python train.py --model="class-conditioned image diffusion model" --dataset="photos of arthropod specimens (BIOSCAN-5M)" --train_examples=195000 --image_size=48 --horizontal_flip=true --conditioning="class" --arch="dit" --objective="edm" --cond_dim=256 --targets=["order"] --num_classes=18 --cond_dropout=0.1 --norm="layernorm" --activation="gelu" --mlp_ratio=4 --head_dim=32 --fused_qkv=true --qk_norm=false --dropout=0.1 --inner_norm=false --patch_size=[8, 8] --layers=10 --width=320 --positions="sincos" --optimizer="adamw" --lr=0.0012 --beta1=0.9 --beta2=0.999 --eps=1e-06 --grad_clip=3.0 --ema_decay=0.999 --steps=6200 --batch_size=512 --epochs=16.3 --lr_schedule="cosine_restarts" --final_lr_fraction=0.1 --warmup_steps=1240 --weight_decay=0.2
Rows from block 5 of a small class-conditioned image diffusion model, named by matrix and row number. Rows with one number belong to one neuron. Each number is 500 + 40 x the weight over its row's rms, rounded and kept within 0 to 999. All counts start at 0. Numbers have three digits each. After the name is the row's rms in percent of the matrix's.
Before each neuron's rows are labels from the 100 images, of 14848 (inputs lightly noised), where the neuron reaches its highest value: "strongest on" is what is common among them. Only what is clearly more common there than usual is listed. The data: photos of arthropod specimens (BIOSCAN-5M). In brackets: how many of the 100.
# fc1: MLP up (model.blocks.5.mlp.fc1.weight, 1280x320), inputs 214-319
# fc2: MLP down (model.blocks.5.mlp.fc2.weight, 320x1280, transposed), outputs 214-319

strongest on: order Hymenoptera (47)
fc1.335 108:408462547474489521452520506431491483587498510506527506558439504581500529518483503476455545416517489539459446496478502570464554456510520512476576440426570636461478441493455455508533437541502482463505480481406491441453476487532506451581551521441529446449458492521496514514551431395481476475446556520554462520567475495494
fc2.335 091:497455494447517457481502466507532542554507498495473593495529516526493609471555398507580516590556519464481471501580532483558510444514486434472576609548472434531514503496522552545457494488430477444511477445503535453474531527503488408493553493509515541545493503432536467502479362444518503464530451478452516544586497512519

strongest on: order Hymenoptera (46)
fc1.517 095:446513500519441474542428472473493405547469546497531527490540566565494434464553408541529509453507535514517504571513525525413502498369525534497439463466488472477491460513484560523506428516442544547476475446453501467471471473513564562474498517524530478438495498454522544480442541540510519509484523507467457493453464487541
fc2.517 093:452518512479608560554565538489568529520529528513510476507504508486463433521505445440446471523453520506505518469510478511502459516401450510533455533467529481492497540511507456484570525449533502552509433549450484461500528454538581535537513499508517480501541539527466514473495540545476500498504430502583560540510503536452

strongest on: order Hymenoptera (44)
fc1.520 121:522483503483451463474488531405457441489508473491447579489493490489459459424514488539576512451483501515494556469513532489550488502485610346484446507468467565538463453507448579528456490525481480523522520476485519593502504495582485571556545518507516437512554429513461526478510514522519516494523473538429504475469518550538
fc2.520 098:537495529498562430532484463500490422458457417531530466485529449494552445444537504501473578497511472519519489468447597475439515491526409666531450487508536526479486522491543485481478597475481552507499493469515478574542511506569461531479483490534506512575504554519440558459522468521500482467511530493554508509491498536473

strongest on: order Hymenoptera (44)
fc1.175 088:461567478481457440614459421451461447454493484486487542519524581456548479459547415557534486465450557535490543573513540469445495590435508508532462533504457462547488447522454526494478505555453525507461485463548535520463519537559531514490498523556462525528556513449553499498497487570517566522537552490458516498471497548510
fc2.175 095:539522442474432425466509557560476466519481458512500528424448564516549508542496525499549426537532551510504519522470418494473477478443487437475497558466532518571433451493520521487450420547527495482516476422404446451524419525450563531452540435509538538461488482492532513453524461536518494510460571498521454473411541463535

strongest on: order Hymenoptera (43)
fc1.218 117:482475483482470514531495445458503461505387472552463524498524562439517486489552420568452447466451456541515530582568506496475513557445557493484419551475451479537554480550508574522442433588445505559489478431529543515573497491602545591459570547507566556489502518473526513558507569481473594499504517510450438474483504555513
fc2.218 089:533481482523523446519471486491533499562601549419557500499499553473468542530431532410478440524503521578460504542426497490507546510457463517519396429452597480484553523469481458475587546508579507513491480460434482483508497491564584552507511453524534483556531507517485517526479584547488580505453437501552531503530477550489

strongest on: order Hymenoptera (56)
fc1.388 141:465568506512527485532512572464540443550506546476522534497432459560480498462507458471533552400537490491482487523531448483524483402552414460495530562551495538433477486519606569486569456453488471481521445475449454456422448470472468447433523573508515460514521448515524521387451571477447494442460438513583488433436458397475
fc2.388 137:522570496525427465477533402596493552565509509532469421510540486545475509539518550522483517508481555516540508483475548455482471423552576523478486461493494482556400436491423538495447493540516561501514510464545524474549452540456510474449519522548470524531505553524533485406551514505536497500430538473455475514484545410533

strongest on: order Coleoptera (38)
fc1.450 098:540529474521558506501531548449528452517516512578571511497506528524515443464580523540523507476571527507449524468451510507451462512454484407509524407449536549514478481487454515566441617488459538473422515477491505494547478525501523487488538507433532499436488480429434544547559499519483474514465496574512446512531509501510
fc2.450 100:496491498505477490501409477525578453492465533455451472545489471504518455534506516500552610508494496471469507483549543492514550482626503523498541543583484507520459452512478533514530436496502538531470452474556527507498528547507402466587391496522512515511524454502514482539480503479491438518516511554464497496519495440508

strongest on: order Hymenoptera (43)
fc1.712 083:507419520454536484455527541553545407526542537562508510495429451477467496530461508475494491523546515478446474456418480491474487484543477445535562418472600563493523540498520501490460567503518474461515461519482491445514550481509442497478497483452590465486494490471475502548544515442475437501469486455548510504489533472507
fc2.712 096:532531435452446452445474461522488445488480447493473391531471536549511529484488510531553527389569547442519500467494524460589491507599533471473470540530499507578447475483499516505509487517470515483477499469475548500484458517516430461534547531530489549502501495545559466505514448469543466539549554462407492497479502432549

strongest on: order Coleoptera (36)
fc1.302 139:542499489457447520466501526507540549544505450441559504534507489565462475520529452398446427534553553491559494495461573480506502500480458471470536453516511422480533567461506491472461454509518473510500476529465489534516526488575550480439484502519458494514544479475463489558562410450508488513498521492525520548497490485554
fc2.302 121:461501451466556470516515502517518526551550484586437520496548521499499448531462517452479397485466532497528535472541448480496505487441470541521459514508500592506536554519525503568642409450515509508529420489479480529490540530591534524566505489580524522553497539505440535564489433518558521474500453478556528508481530520469

strongest on: order Coleoptera (50)
fc1.763 083:569502454529528539474571578427518420551555549555541476467489534541544496527444431514476482547523534515505476495501487504534464498566418460482509507514560579488550465447448439439512553457483428533501474548490509482515505416471471474475494461439461534456483458486488477456500438445514485472493488465520494438476510438411
fc2.763 093:527549447460412502478505435525496538565488496514475497468482532526453561508490515479484470527545462568544513472484488501503526473570556444485453443516434523511443428483580509501450455531513498493541496494421492512532435516429502485432530501498457481462501536543523524528510461504549450548486542579477489528476537460512

strongest on: order Hymenoptera (45)
fc1.543 078:613505452498506521494449505438473440509514502450519600444541541448555503476432347516561473515467549517549498539527508455519485560502509520504472527527452439506530497507446538447488566496439483488482494463498531507528505516543534545567450573555414478542599541482496579504473513530452536439495529490530549515497462531528
fc2.543 093:512532470489458432451540487509485528536458420510494535455455512513553565530491545514521506516527522513480533540518480466476484527521557425406487471512508522518470498460552497504421493561518464469495525456498530481530481541472488499495545493453480550452458510525576458465505473545518527520513526498448471516515521430493

strongest on: order Coleoptera (41)
fc1.490 083:509526493408488409544488479464533531481468493512476501468477475473554473504447508473536492550483590475550437472466515487499487537445504468538456494544425542491546594498524565547448492473452434477541544511519563517531478517499521493560458544490504562522557487505478521482516452535457516464584534405494538502488527499503
fc2.490 088:501499480415507543516487601496468518547554504508538459479505481418538423476484571461485400493530501508498434513536494536479474527468473496541455448407524390482519527489445402474492523452474504488548482507483466496525487461478516539461601486459506540499506433543551533521536544537505562488471465395502448496513527536507

strongest on: order Hymenoptera (48)
fc1.231 152:468509461437405450543499498553454490545412538484523566485486525511530475488520499514462434444457575544527475508503558547487541507413517495523448498507515451507477409529484550550537409547413525551483489464505555511553526435522510506446529502540488535527533467524533571484423448521507523489485559534456496480466555540496
fc2.231 138:468509482432618531465493504427448481541539576522538497487527510508524487525491481531519505543532594546486469540462432559474533476472439507463434476480514529490495529503478478484438529499544461414513458549454514472445523560474508483514493498487507453541449559461560475506572486529569534537455425519576463509496510542498

strongest on: order Hymenoptera (41)
fc1.122 088:494510484430467445501462468449493457570507401498535486537497434529535466541446438497516454458534458479535525465456527483541461503475512444477444393545579613544555493461537510520461511506493514462509487565510444473473497514555517527469496459539563551512509524469418487553493511499490483467480440438412508534478503543506
fc2.122 093:482465509518544544550530474499562479463468552499467490547472443519475476556552422497482498511469460472468521438542544470541450536523491498522538584499459453505529543520496461493574534526464522481443520519498519512487524503489446460485414491504514423506483494524441518523454449471463446489440533528545559492532482498509

strongest on: order Hymenoptera (55)
fc1.685 160:462503534507487474453458527500520507555525538571502551589545460531557573531490481461535543440556449533541500480545486488493511506543463541541493516459432550480460494558508403536481558404506443467504510479508469487487472489522467496416407440473542512489447474430482503493458507431545546411409533472476433531449503473461
fc2.685 157:468508490465491519539552550558517532583522535447494525541417516561495598511494513540504516464487475551510503476462477501452509480495519430426497476490506505529447483397518559487432398519493497425543513481481483457514480468498504542468456448468562523482529506570547454489556468473560538567412469490530530508434536434568

strongest on: order Hymenoptera (44)
fc1.113 120:508521487504469498535468440516476517469471475448475525460553517464578520544516471480575521492471474502519500525499436500543545554515472510517420647506467434495467508504476514478584528474480554508498505475517511539441511491520584496511469531543421446544509513479577378523497551514489554481512524453495543491561485439545
fc2.113 092:520543499497569455489509538467440471521521449559558549468415527499439524559458561499458460412526490515477525514419461494473563516490485516480378413472519535499453508513502545490473425495542496446534464513429462468492502490500590524556497477440474531561485521549580592503496501569468560484483495508538479488482582451488

strongest on: order Hymenoptera (44)
fc1.433 178:492490564526515537528556531465478468545567528502530458542499433545497553473507471564445499448508550525517525407480423441423530407514512477551531520462526613535486495523477480529520456484523511480533519485430491526526486510483431471497513474431575489516520493543476500498469430463438501475447519466500513534477461476452
fc2.433 155:535513473510481436442496466525463487553478514497508498505489456506470561474458498482573490506495516468507561426506501455573556428454505472434557460511458439452492460440563482481458479567463462479539542514539517515478473495466455473508542471515576503580471490436517462509542433478416515560497476533541425436473506503526

strongest on: order Hymenoptera (45)
fc1.7 159:496484541480371492529440495460523479508537484470596463499500495567554434573535500550459491431464450525569521487502447383508495522473490517492530452542488474536515495468493546548536470442514524537464544443462488540429479458486504512437548508606584491499471484454486557495544469512472529436438464535484508521486537517548
fc2.7 172:537487396490578444508579509514546499461491449508439482456487528551413506556456497493583483496515471508463525516514493421485469489505484477493479518499455521486496521508530487449447508517454478423476559459530508509545497515444510527533574512485628478513534497534485439553461468523443537566429573473538441481450492475470

strongest on: order Hemiptera (43)
fc1.194 188:495498480469549550530528499457457454552570463559494501496574486558529543491475453485407597453464445518492462558449471494478441441540537493436470497521493451515509523555535483459540532492517566453546505519454476458551483408452470460497556517554463494450508463531492468524451562453455511404536551542499533469464452481553
fc2.194 154:536478595497468464424463533594490550542415526446477494507457458557428549484547494549593616507488456439497461546503508523485446495550548510513475447521572499476521459457498517500453510529475445532529558525475533483431499584440482443504503496461506479481518484460460522578528492478472495578571427437446505502502522491444

strongest on: order Coleoptera (40)
fc1.481 084:534562556454500433538417442502544530449439471486435522511538514454491534511512508509499489546503525524558463429433559505565451484452516497532455554563489440499512538455487556469432559551471433452510469541518501527570551523510484433504445540551419509564559511470475499532466522490485554477573484445461570490451532576488
fc2.481 094:453543479496489542575522507477464470560525528537536513473562474485455464506561556494471444485490434543508418494560421532447462511454464477612464433464526545437555542515484499488523463532527488486541479570487420492609559435484521525469542501441484472525463485451469521516485590531511531483469467490555471487522501506457

strongest on: order Hymenoptera (42)
fc1.607 081:492459429506452485486528527468431424494481491486544504568492491510423479504601491460529502467511481551450508510552462496526497561454475495509559472482533542460507450510550546519545419431494510565503560456478429557458507465477475511466494548463495491476504490513503539481566497506515574520455494552492510549511530484513
fc2.607 097:550527469538498449467472459540485503495481467451470469483442530529511557459458516545569553467507574476479591489443517419457569478541537471408475524524519469589464532466569555485431549549489497440544498452537529512497496504503434511519574479541493524512506535546578446475487397431526503524501574562433477502441497478474

strongest on: order Hymenoptera (41)
fc1.661 120:532574503493459466522492455454451467466548459501488595463531548472465378395460484527542460468477489514482550513572531514455520585502544471469456527481454512519462461508518556508504483522467511548452534463455525554526540508540498508525458519546512539553498517485496503509441560532520560471535576551409484457465483555533
fc2.661 100:558556534470525487474516526455431443474476515536541484472538512461554443390464500470451461474511501536518468459507475544492519566468440601579425477483567526488486485497501493485538461501537493490480455523474443488509466510517509520451472506462476476555506532521417574532569546545535511476494417491585496554486520555503

strongest on: order Hymenoptera (41)
fc1.742 084:475490479504506480478466481459486499501515481448476594510511539466578427504534529462594462532481544531527529482559514484553544560463510493551468553477458541581524443525433551548456557548495532523432514491508528538474497551495479486495488511561437494447557540490438539554473456515498594516536515559435495559481599481568
fc2.742 096:547551540510553413468518557473488532502526488507531367491444503570472530522459493509482397441483574529495498505583521503471506474438453406463492440474539485519474501514565540553484458530568451536490434510443459532470500528461518506579540507533465505509451496519474529616589449519510522456472532493599553507434560542518

strongest on: order Hemiptera (34)
fc1.300 152:409550503546430506483524512473488482594430551507590478554511480541513593543539481525459456483466507502498512472445438515521504432483415488524475476557532454508547445445517480450551447449423485460549532442495472517492543481474536551444599522535487538492485425503498552456504442448467491466512464476601503533518510440520
fc2.300 125:455546541554503480495530577542474474588566453513424521560506506542468553547458521449537483487533511361486500448543520495501533454556561471453494517469464517464554470520504498529461527545596502546472533452450512509503504527456502582564573529491540473507496562521503434510482429477481506561532530526335521478495500435468

strongest on: order Hymenoptera (42)
fc1.293 099:525481486580476541463579531486510418536556550516566471533526509563502498515498456499522546441496485493479549468466412498467526430505449502467521476464505471472431482471435429430523480449511452508523501447467470487473475422417438529508540532507459427458438455475480535464488462383464471481452407445521492488447473438512
fc2.293 105:547512518497466427469485477515533531548469429433453408512488533556466596524494529496544540487509530455497566518478600471567555464596564442475511522564498440563493470501561522529462521517469475518485483442510533477470482528484400501471501462561503556495531535544550449507454446462475438508509516486443556562458537465509

strongest on: order Lepidoptera (28)
fc1.601 077:559583586498501418573484457481524533472451461470387504481490518483548478514482543474463489543501540478523491507473563429558476474467525482548483505513497457537523523478479471463473537499519450483392537471515464593520522535519497475515434440489484555549529476506494469547511452494524486486563532450541574549488548533573
fc2.601 089:539527423480438460474563486518463504527488461566433518498512514520562548533466535512555489514523516570493508470498461501461506518507506486477464426449422534482535432480446543540463503572578454502524517474434517476541472518461541493473546506513511533522513494538517446490552503478521549563510527525497453452491536532549

strongest on: order Hymenoptera (47)
fc1.516 103:498501508484445453544501481451437479492547437472459559508506570460522498473531485484451489456479435550500521564451499445554473553444456495500442565486491457541535415463561498524508552477487520488461500518474582520489496529509494505510518548489504484501485491467513478462488489508490493448509528488494543512492481519506
fc2.516 103:540552534474497445428532484559437447521411510510515507459466548540553508533443526511512471391542517526519502522487459424500466488489536419475448470472505505490465427468488548523432396565515467459490522513455522517524451511438543498457571494472503539464540528553532534488548441529525508509539536467468413486490559455544

strongest on: order Coleoptera (36)
fc1.472 084:493503555479548491538463488498488500488459459509425557480478549473552494486513477497564493485475507504550526541559516463511455553489569549519427510518409429581488429504514570462445533545438477471510507509514554567540454486516532541452504519523491547448487480580512594520508474580464495444524483496463495478441531469560
fc2.472 098:519546519486593500497513547473443533548511566487475456497517535456547482544431505535492485506483455493510438512374431525490490503480486483577449424426526547507512538469506529524537488523499461492504550484525477508549516494522555581541455522485486467522492468631534519541511600543500487484489462557545495442518520503560

strongest on: order Hymenoptera (41)
fc1.201 086:519550550504476460521448437482502525510439440470411567471502554505535424473448380526554456487452506539525481533518549512537469578435566470495478515531506451564565449507477560533484510485408532486501484429483486535460461505569577591485535508537497497545598582495502525481540502536508584485528533490457518533479463516524
fc2.201 088:538522421439422431482508488529431548465469476536466589525536515528518546485455510527571496530552511478469572487463473501489482524555524433489475524472449540521432556452492524523504484550484466481453495389491527482485521494466518440454455471451534544475510533524558443414493423497523583516451556507454486482554524481517

strongest on: order Hemiptera (48)
fc1.53 131:472483500568438475602522471451466510517487467528489564545469555479475512519480481496431403612510455558488526416436573516513548541475444449493460459460442474534512474487487506546509518526513469450495542486471542483510494465503499506486491438506472467533570435516481527531435529495511591482543524495495513620488491506431
fc2.53 120:442509509522527516473533538487451412500558555483512444528544528447515453555486503429498440457471474527500508435579426504486510513484479566507497481467563525456528462491483478484525420469448489539505445531433481497473506521530545528512516420496464474595459528452417515547578599557505584459538484452522450382457498551549

strongest on: order Coleoptera (39)
fc1.26 080:507480470477550455530456482485546534450463498438433573418520508450546525437445512554555464533457567489538407494434545442506442526474560422567499502578473374517533566547537521567482541526464497478468539466566539539505506551513544519522434529513497559471517566482468435548512495564501552488539501446491503501491561523502
fc2.26 088:523537443410474518480542571560445580494498485500472483536526482513533561419481496495551404511563524553529513515537473457486418520483483480437437501447477608497514490485449510505507476539518480457527500539446541517482501496483571476512518475541509544448456521515492479392524496485550544548463491485487462426505494479496

strongest on: order Hymenoptera (51)
fc1.618 095:497563535516471451541454446453496481563491441519511546487508493469557454491468391563557418491525461521483533542524535520514489495430533476488401491485456545534492427506515600472418488517451564492491461513502461532479515502533587533465467506507489542494524469476470426511465518493504536539525481547453475489462484528506
fc2.618 104:484489518536537567517521495462462464507511544536548474475510456452469447514479583478494463459442492546518458499506478524434492537436436556544422454455549472456505558490517476451561453494518503479522471523444477540429533442474533543501499493457519490541487465423430523525533556545503510462510465473564495495466520575423

strongest on: order Hymenoptera (43)
fc1.454 116:466491492430436469446453512510453527568470456468518598485567499502514439504539480521532527447494467541479452563546539541497491513424518528515494421468438554492529455490415549494478471525520514492512533467513487516497487507536504523522496466495564475603492564483520501402563552546549530485524494490501500497537406515566
fc2.454 096:525511480460566523567506470452509470518539540534499446518487514444463422521472427478460513521493495523530476521501502575461481520459475520496503635487521456517549522556604467486530479509474485479501490523470502559454417475529495511486468530567531476550523467467500458461454564550528530469497475513507518476557557530446

strongest on: order Hymenoptera (50)
fc1.554 089:463566471503491461534463501426470443542481489531513541483503548491513439505519384559527480496439523569516513532523525511467491501466547509476467539506458525551479438540489561450461478530424516491459511477497509574495473513547579501430492495553539509550529479475502527521509540545485513526537540520426466502441442510550
fc2.554 088:445484592513493537551562552496476413438541556564506442479508462439489417480505501488435501498458485537492445550516439537414487537463449568500477446453538548466514582466485488482560475494504463445464445574440456501451528459453533481454511494475496478520502447476484569528510540557496512502483479484534462488513476556460

strongest on: order Coleoptera (37)
fc1.619 078:561524580494514465491552526505515467490551494561514517557455468493496518473466547479449481546513526425563469481494489487531499482511510429470527454503533554510499483475516441542433467515516454473480463521447584496549458502445475509542499490389519515594473522457462557534541435455517448470529470475547506509496520500495
fc2.619 089:561500384470449497475532493523482479507504470519576435516452539540506574528478515513549466483493569522485561534512512512446409490552480495418446412488500495536526559471479495493484503467517472499501550579487529492519509497468535473410505504563498511448536551523529564515521487481498487498515501498529480475516541473539

strongest on: order Hemiptera (35)
fc1.606 072:450504528507529528428517605472570536486482507576520527498474466395571582519517539447507464512592482521483485539523442455550556484504509546550498507514487477559531466503515524464435501496562522509447505443453497446431569513465477428545486468523545440472490464517473568516570508500539493452496523505479486450509428482524
fc2.606 097:518484502529571483517546586485486461489562513529583455487428467493492436498537409542522466502416423485475467509509516542492452522478449502545444458518552511504491554549511477506510524493533546514441505501414495505460500493493476563509511550506492495502510484456496453527541542530432498458496480475512433447487428521506

strongest on: order Hemiptera (35)
fc1.297 107:484567502481472511547484447425471494504467468455482592523515484494487399467535509482499470499464587558587531556546579466535474559515546501455452529508483487511456405511540585538476507531456499561418523491523565522539490525501541551541513582562478471430498487456563593515494535505549540566506507490475491507487503481546
fc2.297 088:475499487534560532501507463518540510532477532442492418522498440555505490467557417499501524568463559507486491496493426455449513511478565507534551443494450523537490417574501498481474459518549563462446488520495520444514489522484520499447516515525479502450518511565519437497494564480554439505505521588522549475545522472464

strongest on: order Hymenoptera (46)
fc1.273 136:530511565528486484481534529465520447475449419608481486486476553523493500544453485470486550416501444522507483466476488515531506517481545435487485513559498583491553490445457487502507505533470461447543489525496445434503517520478536387557486491510526522562429431450487458460480448449441498466443543480547521483535595547507
fc2.273 115:541537457489537471567481488535505424459536567463554505514535487531516476531505500473501511568459462528498520486506501568506516516406424517525459432415541476516531477524527523453540502460631489536520475493492446509482509496542579424441492564483555465581552537519519546522537480518458463514475469467491486472569450593493

strongest on: order Hymenoptera (46)
fc1.389 084:512478477584452424510498460463461521498466426531535541486511476461513467495545377491534478504543504574458515572500501489515492536434515485494493455503460504517463419495530518523521509539512511475471472483499475470489476510524576484473535471572572498484518487505492422512474545498432540492486430506546476502504482450479
fc2.389 083:514507542547492530550551525442536511480535584526597442520515431474430475528510556538482498498494519573518486542504437535507533509427505514527464476500587516504412515521530568525549407493476471516442450500519498456499497512455565477505471463473465467531499520470492578541466621502443450483468538487542495466456488438469